config.toml
arch = "dit"
expert_mlp_ratio = 0.25
positions = "learned"
steps = 10500
Rows from block 10 of a small class-conditioned image flow-matching model, named by matrix and row number. Rows with one number belong to one neuron. Each number is 50 + 15 x the weight over its row's rms, rounded and kept within 0 to 99. All counts start at 0.
After each neuron's rows are labels from the 100 images, of 14976 (inputs lightly noised), where the neuron reaches its highest value: "responds to" is what is common among them; "colour at peak" is the nearest of a few named colours to the mean colour under the peak. Only what is clearly more common there than usual is listed. The data: capsule endoscopy frames (Kvasir-Capsule). In brackets: how many of the 100.
# fc1: MLP up (model.blocks.10.mlp.fc1.weight, 512x128), inputs 0-127
# fc2: MLP down (model.blocks.10.mlp.fc2.weight, 128x512, transposed), outputs 0-127

fc1.135:55 84 49 57 48 44 48 44 51 42 40 28 58 68 30 49 45 68 64 64 80 35 52 73 67 50 37 56 45 46 49 54 45 64 47 76 67 60 21 34 48 56 46 49 58 69 32 60 73 15 79 46 50 37 78 45 58 58 32 67 49 32 37 46 79 44 57 65 48 32 63 95 45 77 45 74 42 60 64 52 51 67 41 41 24 44 36 48 67 23 43 57 58 23 28 61 46 67 51 58 52 22 65 57 52 55 54 45 35 37 43 60 73 87 42 51 43 43 40 52 43 55 65 81 52 42 43 64
fc2.135:48 62 61 70 49 33 51 57 51 43 37 66 32 52 82 18 31 48 44 38 59 41 60 53 74 45 60 77 43 44 34 72 62 32 45 45 65 73 50 47 76 31 50 40 34 65 55 34 50 28 43 50 38 47 62 49 23 75 40 09 78 52 79 50 50 44 36 56 60 35 48 38 65 75 46 24 44 36 70 65 66 61 45 41 62 38 66 44 45 40 56 47 48 43 83 46 40 57 69 17 56 51 79 52 51 62 48 35 54 57 53 36 07 75 55 53 78 58 50 43 56 38 55 54 53 26 51 62
responds to: finding: pylorus (27)
colour at peak: orange (58)

fc1.276:25 50 56 49 39 59 38 30 56 59 60 76 53 51 50 58 53 58 47 53 45 52 49 42 56 53 58 39 99 59 44 43 31 62 19 61 75 66 39 60 44 47 50 54 49 60 58 47 57 38 55 52 46 31 30 53 47 45 22 42 49 42 49 33 53 39 48 40 52 57 40 44 01 33 52 34 52 39 83 34 47 68 56 40 61 46 27 55 27 35 49 46 51 51 51 72 50 27 47 37 53 37 40 25 53 74 59 37 57 51 71 44 74 46 50 54 99 49 65 56 39 56 32 41 58 38 65 36
fc2.276:37 13 36 32 51 44 56 33 34 32 40 17 51 35 67 40 54 45 59 44 40 40 40 68 51 58 56 68 59 31 46 46 46 26 52 43 34 40 59 86 44 25 50 41 47 41 46 37 53 52 58 49 47 54 00 47 54 41 68 52 39 34 50 48 44 49 38 56 46 41 22 31 20 63 52 53 65 58 95 45 54 53 48 70 40 51 59 34 51 68 47 51 54 21 65 46 53 75 54 38 52 80 59 70 59 71 48 43 51 46 30 44 28 57 42 60 95 38 48 67 45 54 41 40 53 57 25 51
responds to: finding: ileocecal valve (50); finding: reduced mucosal view (44)
colour at peak: orange (31)

fc1.9:79 29 55 62 58 50 44 35 35 38 69 27 57 45 63 34 42 78 48 34 14 52 50 67 67 53 55 37 68 33 46 51 51 66 60 53 48 54 45 57 72 52 57 47 45 54 37 70 71 60 54 44 61 47 71 64 54 30 61 21 49 42 46 65 47 54 03 28 47 37 45 50 56 51 44 82 39 36 58 58 52 61 49 63 42 50 46 48 42 69 47 35 67 54 47 77 48 06 59 67 47 79 71 57 63 57 57 47 94 61 80 56 74 47 56 56 71 41 48 40 48 41 45 54 53 84 56 25
fc2.9:45 52 33 27 24 47 62 38 21 58 42 73 53 69 64 00 42 49 56 50 53 26 55 49 50 44 66 89 50 48 61 42 69 41 47 63 83 72 50 55 55 68 41 42 38 46 73 34 48 44 33 55 33 61 64 40 27 27 23 56 64 39 83 47 44 53 44 60 60 38 55 47 71 38 54 09 67 54 79 80 49 54 46 57 40 80 52 46 49 63 54 47 59 55 47 56 47 47 47 43 54 46 65 16 55 30 56 38 47 47 43 50 20 84 50 55 60 51 49 33 31 47 50 44 48 55 53 60
responds to: finding: blood fresh (29)
colour at peak: grey (25)

fc1.497:52 79 06 61 47 48 60 79 48 59 58 21 53 38 78 57 58 56 68 91 49 41 60 64 31 58 41 51 70 45 51 53 70 44 41 59 66 39 76 31 69 75 65 40 36 66 42 67 45 53 22 30 40 56 81 33 67 60 46 39 55 30 41 43 65 54 59 73 59 40 66 35 63 33 66 40 45 29 61 48 51 48 44 21 86 62 33 25 76 57 44 60 45 52 45 60 64 60 37 62 52 50 33 72 50 51 57 52 54 32 61 52 23 65 51 61 65 49 41 55 70 55 49 65 37 59 42 67
fc2.497:50 46 08 46 32 50 43 61 63 45 40 72 57 57 28 42 56 52 58 46 67 21 37 60 30 53 52 48 67 51 57 27 48 42 57 79 45 51 64 52 73 63 40 72 45 41 72 52 43 57 08 57 63 48 99 55 41 41 53 70 60 55 56 63 83 48 61 25 55 48 51 65 65 30 71 40 23 60 36 43 54 38 42 59 40 31 48 53 59 49 42 59 78 47 48 58 53 38 73 39 62 56 70 22 45 46 75 58 57 58 61 82 90 31 50 32 48 64 42 49 41 63 59 68 47 63 57 42
responds to: finding: ileocecal valve (35)
colour at peak: orange (40)

fc1.346:42 70 58 46 63 79 37 42 47 56 09 30 45 26 14 64 28 56 59 31 56 65 64 49 65 43 40 20 44 47 50 71 58 34 63 64 37 66 38 52 66 90 50 57 40 56 43 64 21 30 79 49 60 38 55 64 61 50 68 55 30 47 55 46 60 44 60 46 61 41 41 59 40 38 62 73 61 47 80 43 39 48 46 05 42 50 42 21 48 49 64 45 61 46 69 58 28 55 63 49 58 42 66 42 49 34 52 24 67 50 57 58 52 47 39 58 07 33 37 35 49 46 53 36 39 59 44 37
fc2.346:58 70 52 44 51 09 47 34 71 48 51 56 35 34 68 46 31 48 43 75 40 44 49 46 95 30 46 68 52 57 37 77 46 49 47 49 35 49 54 43 42 51 60 38 60 61 70 24 78 23 89 54 46 52 48 61 27 51 38 50 60 49 39 45 44 55 52 65 42 40 52 39 66 75 66 67 97 24 67 40 70 58 50 63 55 45 45 39 63 52 57 57 49 34 66 55 47 31 55 66 57 44 44 60 49 22 51 46 47 50 14 75 71 90 50 60 35 46 53 70 65 57 50 47 44 29 46 44
responds to: finding: pylorus (30)
colour at peak: grey (37)

fc1.178:59 69 44 40 57 44 35 70 53 53 44 54 89 78 38 52 37 74 77 41 41 39 58 80 40 48 34 41 35 53 33 68 48 71 58 56 38 61 42 50 50 53 54 47 35 65 46 35 68 47 46 63 67 46 67 44 40 63 48 49 57 55 54 14 69 64 16 17 58 38 56 66 61 65 35 48 59 33 79 55 45 70 37 65 57 55 60 49 68 76 31 32 69 62 19 34 39 67 54 33 73 56 52 27 45 70 50 40 43 36 41 84 32 80 49 50 70 70 49 51 53 72 65 67 51 53 48 44
fc2.178:40 56 51 47 65 36 50 70 35 61 43 65 47 47 61 46 00 54 46 51 43 18 43 46 16 36 64 69 18 49 65 65 18 50 55 39 60 52 60 23 63 71 54 49 33 46 60 44 56 72 41 58 49 63 71 58 47 58 63 26 30 44 41 53 41 58 35 68 42 18 40 53 76 71 61 59 43 46 46 48 53 46 46 53 50 56 63 30 47 41 38 41 38 56 06 46 33 36 54 58 52 38 52 32 58 63 50 29 49 67 87 29 48 62 39 54 99 53 50 50 51 53 49 39 54 72 65 44
responds to: finding: pylorus (30)
colour at peak: grey (50); pink (37)

fc1.468:37 44 53 65 53 70 60 72 33 34 39 35 75 39 53 60 34 45 65 57 52 58 43 63 56 59 54 67 58 46 48 41 60 68 59 59 35 67 40 67 63 46 42 48 48 67 38 66 26 59 69 32 61 56 66 82 49 37 56 48 38 50 33 63 84 60 45 33 49 37 95 29 66 59 34 56 43 78 45 38 56 99 48 41 32 48 77 82 50 42 44 40 50 29 60 49 51 17 87 61 54 40 60 65 58 72 60 49 55 52 50 55 40 46 44 69 39 48 40 35 49 53 63 60 43 44 52 73
fc2.468:50 42 55 53 46 52 47 65 39 33 73 69 48 88 66 48 27 52 49 49 47 46 65 52 71 30 60 42 52 62 35 48 58 49 46 21 48 47 55 57 56 29 84 47 61 56 69 26 99 69 68 54 38 34 37 38 50 33 44 43 60 40 38 53 54 46 23 62 57 53 49 55 73 37 33 39 51 21 66 39 53 49 49 55 63 65 49 24 37 66 57 46 18 39 58 50 66 37 33 48 67 63 50 45 54 35 49 66 49 26 00 57 43 70 56 79 40 52 55 57 53 56 43 63 55 51 93 54
responds to: finding: pylorus (38)
colour at peak: grey (29)

fc1.58:44 54 45 40 59 54 59 39 50 59 40 58 54 48 20 53 51 48 56 11 48 19 80 61 39 53 46 34 41 45 55 51 51 52 44 46 45 41 58 52 63 24 50 51 49 76 40 69 44 58 49 36 53 49 54 44 55 51 41 43 59 52 48 24 32 61 49 40 50 44 45 52 39 70 54 53 54 29 51 36 51 68 53 47 39 55 48 00 90 74 42 60 18 47 67 65 32 52 60 48 38 45 36 66 47 33 24 60 75 48 71 53 40 51 55 50 47 63 46 50 35 47 48 57 45 35 23 19
fc2.58:52 00 43 66 49 46 54 49 30 42 50 43 60 39 05 46 47 45 59 16 50 46 63 41 48 56 15 55 51 53 51 54 51 77 47 50 61 42 42 75 49 59 46 49 55 74 49 43 49 52 52 39 45 61 52 31 45 48 53 48 30 44 46 84 28 54 48 56 54 44 63 55 42 31 44 61 30 29 53 49 58 47 43 46 59 50 50 60 72 30 49 55 41 54 55 51 53 26 46 48 85 48 72 39 39 52 69 54 55 23 53 56 52 50 21 55 48 71 43 49 32 36 39 50 43 48 85 52
responds to: finding: ileocecal valve (48)
colour at peak: grey (39)

fc1.51:54 74 37 28 49 44 62 23 42 57 57 54 40 63 51 45 53 50 43 42 33 36 61 58 45 54 64 31 74 65 55 58 56 42 55 35 58 67 24 36 76 47 52 55 46 57 49 64 46 42 48 58 59 40 61 51 61 60 34 46 73 44 57 68 42 44 23 01 68 43 63 40 34 41 39 33 49 62 37 48 46 32 50 58 14 60 49 27 70 32 40 69 42 53 46 55 25 34 56 35 30 35 37 50 54 40 45 59 30 53 67 51 48 63 53 28 41 17 30 60 38 38 56 87 00 26 28 32
fc2.51:28 38 49 43 51 57 36 44 27 52 52 47 57 47 91 50 53 43 53 44 78 49 75 53 49 53 45 55 53 53 50 50 50 60 46 53 51 51 68 21 50 57 49 49 50 73 48 41 52 50 46 58 52 31 55 55 45 48 50 51 37 31 49 31 00 26 58 56 51 49 54 82 49 32 48 46 55 75 49 48 59 54 45 52 51 50 51 33 00 33 50 21 40 24 49 42 47 34 47 60 57 87 68 43 57 54 48 51 60 30 31 55 51 46 81 20 50 62 67 53 31 36 76 39 55 45 57 43
responds to: finding: ileocecal valve (66)
colour at peak: orange (32)

fc1.324:54 67 43 62 49 54 64 75 40 42 49 38 31 72 55 61 29 41 12 51 47 40 37 61 61 59 36 23 41 65 45 58 45 56 65 63 47 55 56 06 49 40 64 45 46 45 28 45 36 61 62 49 55 34 59 52 75 41 62 60 24 43 60 54 44 69 19 64 70 43 71 25 39 35 44 56 41 60 56 35 45 54 49 49 64 44 42 59 66 62 52 50 70 37 60 67 62 36 70 76 41 65 54 51 31 59 54 39 37 66 17 70 73 52 88 73 79 52 63 56 56 40 36 83 44 35 31 78
fc2.324:49 58 47 53 46 47 54 53 31 65 58 65 51 48 70 48 42 50 56 35 79 82 44 48 23 66 67 46 42 50 54 53 10 45 59 44 46 51 46 52 83 40 54 53 71 47 50 35 62 79 69 56 58 41 93 42 39 25 62 53 42 45 38 49 26 51 68 54 41 36 46 37 77 76 32 56 50 53 64 82 68 21 56 18 42 64 60 47 44 64 55 47 37 59 26 50 43 75 56 45 56 28 51 15 54 46 54 52 53 43 55 58 19 57 59 61 49 58 49 67 48 30 24 24 22 57 76 51
responds to: finding: pylorus (36)
colour at peak: grey (32)

fc1.200:38 35 25 50 50 49 62 29 35 41 46 35 62 59 51 72 45 31 65 77 27 51 52 55 51 51 51 51 60 44 36 44 59 56 38 58 47 65 57 37 62 78 64 34 36 53 28 79 59 42 22 18 60 58 39 28 58 52 71 40 28 46 53 51 31 52 70 48 61 29 91 57 60 73 64 45 73 68 67 53 52 49 39 71 81 79 48 68 58 51 59 51 31 23 46 77 46 53 58 50 50 82 57 57 28 42 66 45 52 40 62 49 36 52 29 40 24 33 50 61 71 46 56 16 32 48 55 69
fc2.200:57 63 41 57 16 36 45 39 31 64 60 70 55 65 59 21 45 52 63 50 77 36 58 59 36 51 43 60 45 62 72 40 27 44 52 58 77 58 74 38 63 49 43 76 48 57 66 14 41 31 24 52 37 45 58 52 60 52 13 65 83 54 32 53 66 50 59 35 48 46 48 52 75 56 82 73 20 65 75 54 53 52 57 31 41 14 44 55 68 44 63 41 41 52 49 49 45 30 47 57 45 48 66 51 53 35 41 47 59 59 48 54 99 55 50 66 34 53 51 44 37 47 52 75 44 61 64 64
responds to: finding: ileocecal valve (33)
colour at peak: orange (35)