{"arch": "dit", "model": "class-conditioned image flow-matching model", "dataset": "capsule endoscopy frames (Kvasir-Capsule)", "train_examples": 42238, "image_size": 32, "horizontal_flip": true, "conditioning": "class", "objective": "flow_matching", "cond_dim": 256, "targets": ["finding"], "num_classes": 11, "cond_dropout": 0.2, "logit_normal_time": false, "norm": "layernorm", "activation": "silu", "mlp_ratio": 4, "head_dim": 32, "fused_qkv": false, "qk_norm": false, "inner_norm": false, "moe": "soft", "num_experts": 16, "moe_every": 2, "expert_mlp_ratio": 0.25, "slots_per_expert": 2, "shared_expert": false, "patch_size": [2, 2], "layers": 14, "width": 128, "positions": "learned", "optimizer": "adamw", "lr": 0.0019, "beta1": 0.9, "beta2": 0.98, "eps": 1e-08, "grad_clip": 3.0, "ema_decay": 0.995, "steps": 10500, "batch_size": 64, "epochs": 15.9, "lr_schedule": "wsd", "decay_fraction": 0.4, "final_lr_fraction": 0.05, "warmup_steps": 520, "weight_decay": 0.3}
Rows from block 11 of a small class-conditioned image flow-matching model, named by matrix and row number. Rows with one number within an expert belong to one neuron, the router's apart. Each number is 50 + 12 x the weight over its row's rms, rounded and kept within 0 to 99. All counts start at 0.
Before each expert's rows are labels from the 100 images, of 14976 (inputs lightly noised), where the router gives the expert most weight on average: "patch colour" is the nearest of a few named colours to the mean colour under the peak; "responds to" is what is common among them. Only what is clearly more common there than usual is listed. The data: capsule endoscopy frames (Kvasir-Capsule). In brackets: how many of the 100.
# router: slot weights (model.blocks.11.mlp.router.weight, 32x128), inputs 43-85
# up: expert up (model.blocks.11.mlp.up, 16x32x128), inputs 43-85
# down: expert down (model.blocks.11.mlp.down, 16x128x32, transposed), outputs 43-85

# expert 5
patch colour: black (92)
responds to: finding: ileocecal valve (85)
router.10:64 46 60 24 43 51 63 58 42 39 62 57 47 55 47 14 48 50 47 58 42 58 36 53 54 59 32 32 43 64 54 37 43 57 58 99 48 54 49 56 58 65 58
router.11:63 53 37 39 38 43 43 65 44 50 47 42 64 41 27 55 68 37 44 56 52 52 74 43 71 37 39 72 57 45 55 49 47 60 60 50 26 57 31 70 59 44 56
up.0:72 62 57 61 36 22 42 64 38 47 25 41 36 48 47 49 60 38 60 57 47 38 43 40 43 45 62 41 52 50 47 65 55 67 43 66 78 38 47 46 38 50 51
down.0:35 45 54 47 50 50 49 57 57 49 49 64 62 54 48 44 58 61 49 57 68 53 30 42 61 53 55 62 49 60 45 47 52 60 49 39 31 48 61 49 75 41 49
up.1:39 48 46 45 61 55 29 43 66 36 73 51 51 58 42 68 64 48 47 54 44 36 52 55 51 64 48 66 35 60 50 30 47 82 62 65 42 51 56 50 43 61 37
down.1:61 46 65 46 36 85 68 48 39 54 39 52 43 56 46 48 47 67 64 52 66 52 36 46 32 68 43 44 86 59 54 53 27 58 54 46 55 48 50 32 50 29 56
up.2:49 40 61 53 68 43 50 39 54 56 39 43 42 44 50 56 32 44 49 67 46 50 48 43 33 50 54 53 43 62 48 60 48 57 66 03 75 37 54 46 51 43 42
down.2:39 49 50 51 32 57 47 50 55 48 49 61 56 59 59 46 57 42 44 66 62 59 24 51 26 52 60 52 47 46 50 55 66 42 48 32 19 43 42 46 63 46 52
up.3:28 49 44 33 75 65 63 44 53 61 77 62 55 77 65 40 25 68 45 47 54 61 50 65 57 50 40 54 46 75 46 52 56 17 42 56 25 61 51 53 63 41 42
down.3:62 53 44 43 32 47 40 44 55 57 39 56 44 50 50 56 39 48 44 38 48 42 56 44 56 48 56 52 68 27 63 45 33 29 43 65 65 49 44 47 39 73 54
up.4:47 43 49 25 69 43 48 39 74 29 72 67 53 81 48 50 50 40 40 70 41 53 49 99 58 48 34 50 68 57 47 34 52 52 47 54 52 58 49 49 65 62 47
down.4:48 54 49 52 36 48 45 29 63 54 49 60 32 49 37 63 41 35 45 54 65 53 33 29 31 43 52 49 39 44 72 51 45 37 54 46 50 35 48 39 28 46 49
up.5:42 51 63 57 62 50 46 51 58 52 34 59 44 44 52 60 36 52 51 55 42 47 49 54 33 55 59 57 48 73 42 57 54 74 67 07 77 37 58 45 47 42 36
down.5:43 51 52 52 34 57 50 51 55 50 49 70 57 54 57 42 58 40 45 59 61 64 26 46 26 58 59 54 47 44 49 55 60 52 45 34 18 45 39 44 65 45 50
up.6:43 44 60 54 65 48 51 43 57 54 39 49 45 44 50 56 34 47 51 62 39 52 50 45 33 53 56 58 48 66 43 51 48 59 69 06 74 39 57 44 50 42 40
down.6:40 51 49 51 32 56 48 52 55 48 50 65 55 55 58 44 58 44 45 63 62 61 26 50 25 55 61 52 46 44 51 56 64 45 46 33 19 43 40 46 63 46 53
up.7:41 43 42 25 67 54 48 47 68 43 77 62 61 72 51 50 42 48 36 62 47 65 54 84 64 47 37 55 64 65 48 41 54 55 42 57 35 66 45 56 67 55 38
down.7:62 57 40 50 56 41 54 49 53 52 44 52 42 43 44 59 41 55 47 43 45 50 58 42 53 55 38 53 51 34 59 48 36 44 57 61 76 36 42 47 23 55 49
up.8:37 40 51 35 91 62 58 30 49 48 60 50 50 61 50 34 39 46 49 68 38 61 44 83 58 43 39 44 53 63 55 50 77 00 49 51 52 57 54 51 64 47 42
down.8:54 60 65 57 13 38 30 39 57 43 38 61 48 60 67 39 40 38 49 52 64 32 43 38 35 33 54 38 52 44 60 51 45 16 40 59 45 42 46 50 44 68 53
up.9:49 63 47 67 52 52 70 56 44 43 55 52 49 71 62 35 47 72 51 27 66 49 55 32 45 53 65 55 31 49 36 55 48 08 48 64 36 60 49 57 36 34 57
down.9:60 48 50 42 61 50 37 42 36 53 60 52 49 50 53 41 41 56 60 25 32 42 81 54 70 43 61 56 57 42 55 42 24 44 47 55 62 68 60 61 69 64 43

# expert 1
patch colour: red (31)
responds to: finding: ileocecal valve (51); finding: blood fresh (49)
router.2:61 57 33 54 56 48 60 63 25 56 38 35 47 89 54 36 46 72 54 35 66 43 69 49 51 65 51 71 45 50 53 60 65 61 61 52 39 48 64 63 51 48 57
router.3:51 49 61 00 54 52 51 50 45 55 36 52 44 53 51 61 46 30 49 58 39 52 49 42 23 40 00 47 41 70 65 39 62 49 64 46 69 54 65 49 33 47 56
up.0:35 26 60 53 24 19 66 66 32 30 26 26 44 61 44 38 40 41 29 43 46 83 51 29 48 53 53 46 54 50 47 46 57 55 28 30 43 55 32 43 55 78 38
down.0:63 23 79 55 67 70 48 62 48 54 32 45 67 60 40 39 61 50 44 30 67 59 57 71 51 55 46 56 55 50 53 79 50 64 20 59 61 58 54 45 58 68 63
up.1:54 60 42 54 31 56 60 48 55 54 53 67 71 64 53 51 49 68 51 30 52 45 63 42 57 64 55 44 38 58 41 57 42 79 50 62 36 39 57 67 72 51 41
down.1:49 53 55 63 50 60 32 57 46 49 59 53 59 43 54 58 45 45 50 68 35 51 24 46 48 48 43 32 67 47 53 49 62 71 45 34 38 47 46 50 51 51 52
up.2:08 48 52 57 44 60 56 52 55 67 57 40 51 75 46 67 35 59 54 51 58 52 47 15 63 65 55 48 36 49 45 51 31 47 65 48 50 36 75 37 48 45 53
down.2:77 66 55 47 31 40 43 37 31 36 41 53 56 61 43 75 18 48 36 61 55 53 55 98 59 53 56 62 47 53 40 54 55 44 55 60 57 52 42 57 57 49 48
up.3:31 45 58 56 41 40 45 74 35 38 32 36 41 44 52 54 37 54 48 50 62 65 50 44 43 39 57 59 65 55 48 42 28 46 46 27 59 60 36 47 61 54 58
down.3:53 29 50 44 47 62 62 59 44 52 41 42 63 41 52 60 61 47 58 49 71 55 63 69 44 41 47 72 52 37 48 71 77 60 36 61 42 59 67 51 44 66 56
up.4:51 55 53 54 41 47 46 58 43 42 44 22 43 61 56 61 58 38 60 45 54 45 46 28 54 67 57 42 50 55 33 43 07 64 60 33 41 52 24 40 43 40 46
down.4:59 47 44 62 45 62 39 55 62 45 44 49 55 50 60 43 44 64 41 22 47 60 66 54 56 62 40 70 64 37 59 50 68 78 51 63 71 55 56 35 45 56 49
up.5:30 49 45 50 43 46 45 44 36 54 55 32 40 43 52 65 70 31 68 54 49 41 44 56 57 69 48 43 64 58 57 45 18 44 56 37 41 67 37 46 39 50 49
down.5:67 44 47 58 38 73 47 49 60 59 46 49 47 46 48 38 58 63 57 13 58 49 80 39 67 73 47 75 48 49 64 51 49 52 61 50 77 45 49 41 50 56 53
up.6:43 57 43 49 61 36 46 47 52 55 37 38 41 41 54 52 58 31 63 38 52 70 46 93 37 78 51 49 61 33 55 34 55 60 45 36 30 73 44 57 26 54 45
down.6:58 28 44 56 40 81 25 38 35 71 64 46 38 25 57 47 58 55 64 41 62 55 54 36 54 46 42 49 58 43 61 62 39 59 49 47 65 51 45 53 48 60 30
up.7:94 62 50 42 50 46 50 43 33 41 66 58 75 68 58 42 41 58 29 52 60 54 68 60 59 30 48 66 49 60 46 55 43 45 36 49 33 50 24 46 61 52 45
down.7:25 52 49 53 46 51 59 45 82 42 48 69 49 51 37 59 51 47 42 58 45 62 33 29 62 22 45 41 36 49 57 49 62 75 25 30 52 49 67 43 52 38 51
up.8:89 59 47 41 41 52 48 40 42 33 69 70 63 56 57 51 50 54 40 55 57 42 56 67 62 24 47 65 67 60 49 48 39 30 29 50 38 63 25 37 65 50 52
down.8:38 58 47 50 48 38 68 41 75 48 50 66 47 55 39 60 47 38 39 57 52 63 47 03 71 18 41 49 29 55 47 41 55 46 41 29 68 50 67 42 46 29 40
up.9:28 66 53 50 56 78 56 42 38 70 43 25 43 50 57 26 50 40 47 46 40 62 55 25 48 52 50 50 36 64 53 37 40 41 77 32 48 68 38 41 61 37 60
down.9:56 81 51 50 34 30 37 49 49 07 51 43 61 54 44 45 42 56 30 33 55 45 54 85 52 64 45 55 49 41 42 40 52 46 86 69 51 62 54 47 50 61 51

# expert 0
patch colour: black (79)
responds to: finding: ileocecal valve (67)
router.0:51 56 43 35 49 53 60 49 70 46 43 84 63 44 48 35 55 48 43 45 67 54 45 53 51 42 27 55 44 76 53 50 81 29 51 58 49 67 57 84 57 51 52
router.1:40 53 51 37 53 66 50 54 61 40 51 63 57 43 50 52 40 76 53 41 56 41 51 59 45 29 44 56 46 44 49 43 54 24 58 72 28 58 28 33 50 47 69
up.0:19 55 41 52 68 68 57 61 63 50 48 42 47 58 62 49 36 69 82 36 47 33 33 45 48 45 59 39 42 35 38 47 41 40 48 58 30 46 45 36 41 38 60
down.0:72 51 39 62 39 59 54 41 37 44 47 29 58 53 37 69 53 74 51 48 52 46 73 64 64 74 34 54 70 59 39 57 55 71 39 52 62 48 46 54 51 50 55
up.1:60 51 53 53 62 35 29 43 46 36 48 87 41 51 55 60 60 39 50 65 51 48 36 56 53 43 50 48 76 49 55 65 81 55 62 69 87 44 51 49 62 48 40
down.1:39 52 55 65 28 38 57 43 62 38 48 71 54 50 50 39 64 60 47 48 60 62 41 43 51 32 24 41 21 41 46 44 20 57 44 36 41 44 67 52 51 41 51
up.2:46 49 55 62 37 49 56 54 36 40 45 40 49 34 38 71 57 63 50 50 37 51 56 55 47 58 66 55 44 57 36 53 37 71 49 40 59 42 57 40 51 41 56
down.2:55 56 68 21 47 17 45 50 51 51 51 65 49 37 34 74 50 49 56 54 58 73 33 47 36 56 69 50 46 38 57 50 63 49 32 76 55 44 40 49 20 52 41
up.3:49 48 55 58 43 40 33 30 41 50 57 55 43 57 65 48 40 39 47 52 63 53 38 62 48 47 48 42 62 66 65 62 70 30 52 65 54 52 47 57 49 45 41
down.3:48 51 47 51 39 53 47 26 54 43 48 57 54 46 66 33 60 42 47 29 41 45 51 26 62 39 52 41 40 44 53 48 31 44 49 30 53 52 64 63 53 49 58
up.4:37 55 50 50 53 59 84 59 67 61 39 59 58 40 46 56 39 72 58 47 49 51 53 52 49 61 59 45 14 50 35 49 41 71 42 21 38 50 54 41 47 39 46
down.4:53 56 43 52 37 36 36 56 16 49 59 42 44 47 37 83 39 57 53 78 63 47 70 58 65 53 41 42 78 57 51 48 72 61 29 58 40 43 52 50 33 49 49
up.5:11 45 49 54 46 48 27 34 29 61 46 78 46 53 46 51 52 27 44 55 42 35 57 53 52 56 52 67 69 72 56 49 49 61 69 51 55 40 59 49 52 60 55
down.5:59 45 49 51 45 65 78 51 65 52 42 61 51 48 50 26 60 14 64 44 49 46 23 38 18 59 35 62 41 44 44 57 38 65 52 53 32 55 36 51 56 45 54
up.6:59 52 57 56 52 60 55 30 57 50 61 71 51 23 53 74 57 64 49 35 68 66 49 72 48 53 60 44 46 63 50 55 61 86 48 45 49 48 48 48 47 33 35
down.6:37 55 58 40 40 22 55 39 46 30 53 84 60 10 48 75 68 45 53 62 38 68 41 37 41 45 51 40 48 35 32 58 58 61 34 53 45 47 59 49 41 48 55
up.7:63 45 44 49 66 59 49 31 85 66 45 34 56 65 50 55 24 54 51 52 56 44 48 43 47 43 50 45 32 33 45 48 35 57 40 38 30 60 38 53 31 51 36
down.7:53 52 35 65 33 53 59 32 41 44 46 25 44 60 58 70 59 51 40 54 52 58 61 50 82 52 43 50 57 60 50 47 68 60 54 37 57 54 80 46 46 47 66
up.8:51 46 51 59 42 36 39 39 38 46 49 68 45 68 48 49 56 31 41 85 54 41 47 54 53 46 45 50 75 60 65 45 56 30 47 69 66 51 55 57 57 57 36
down.8:42 50 47 46 47 64 45 43 60 58 45 61 47 66 64 27 54 37 50 35 51 45 38 37 55 40 63 51 33 45 61 50 34 29 53 30 43 47 47 61 60 46 48
up.9:37 46 49 52 10 33 60 65 24 43 46 28 40 52 37 28 54 40 51 38 52 49 42 56 50 52 53 29 48 60 46 49 31 39 66 62 33 50 47 48 35 41 76
down.9:47 37 45 30 77 58 56 68 43 50 55 18 44 76 45 36 45 44 59 35 28 53 47 41 40 52 72 47 52 61 46 55 65 58 73 55 64 63 71 59 68 49 53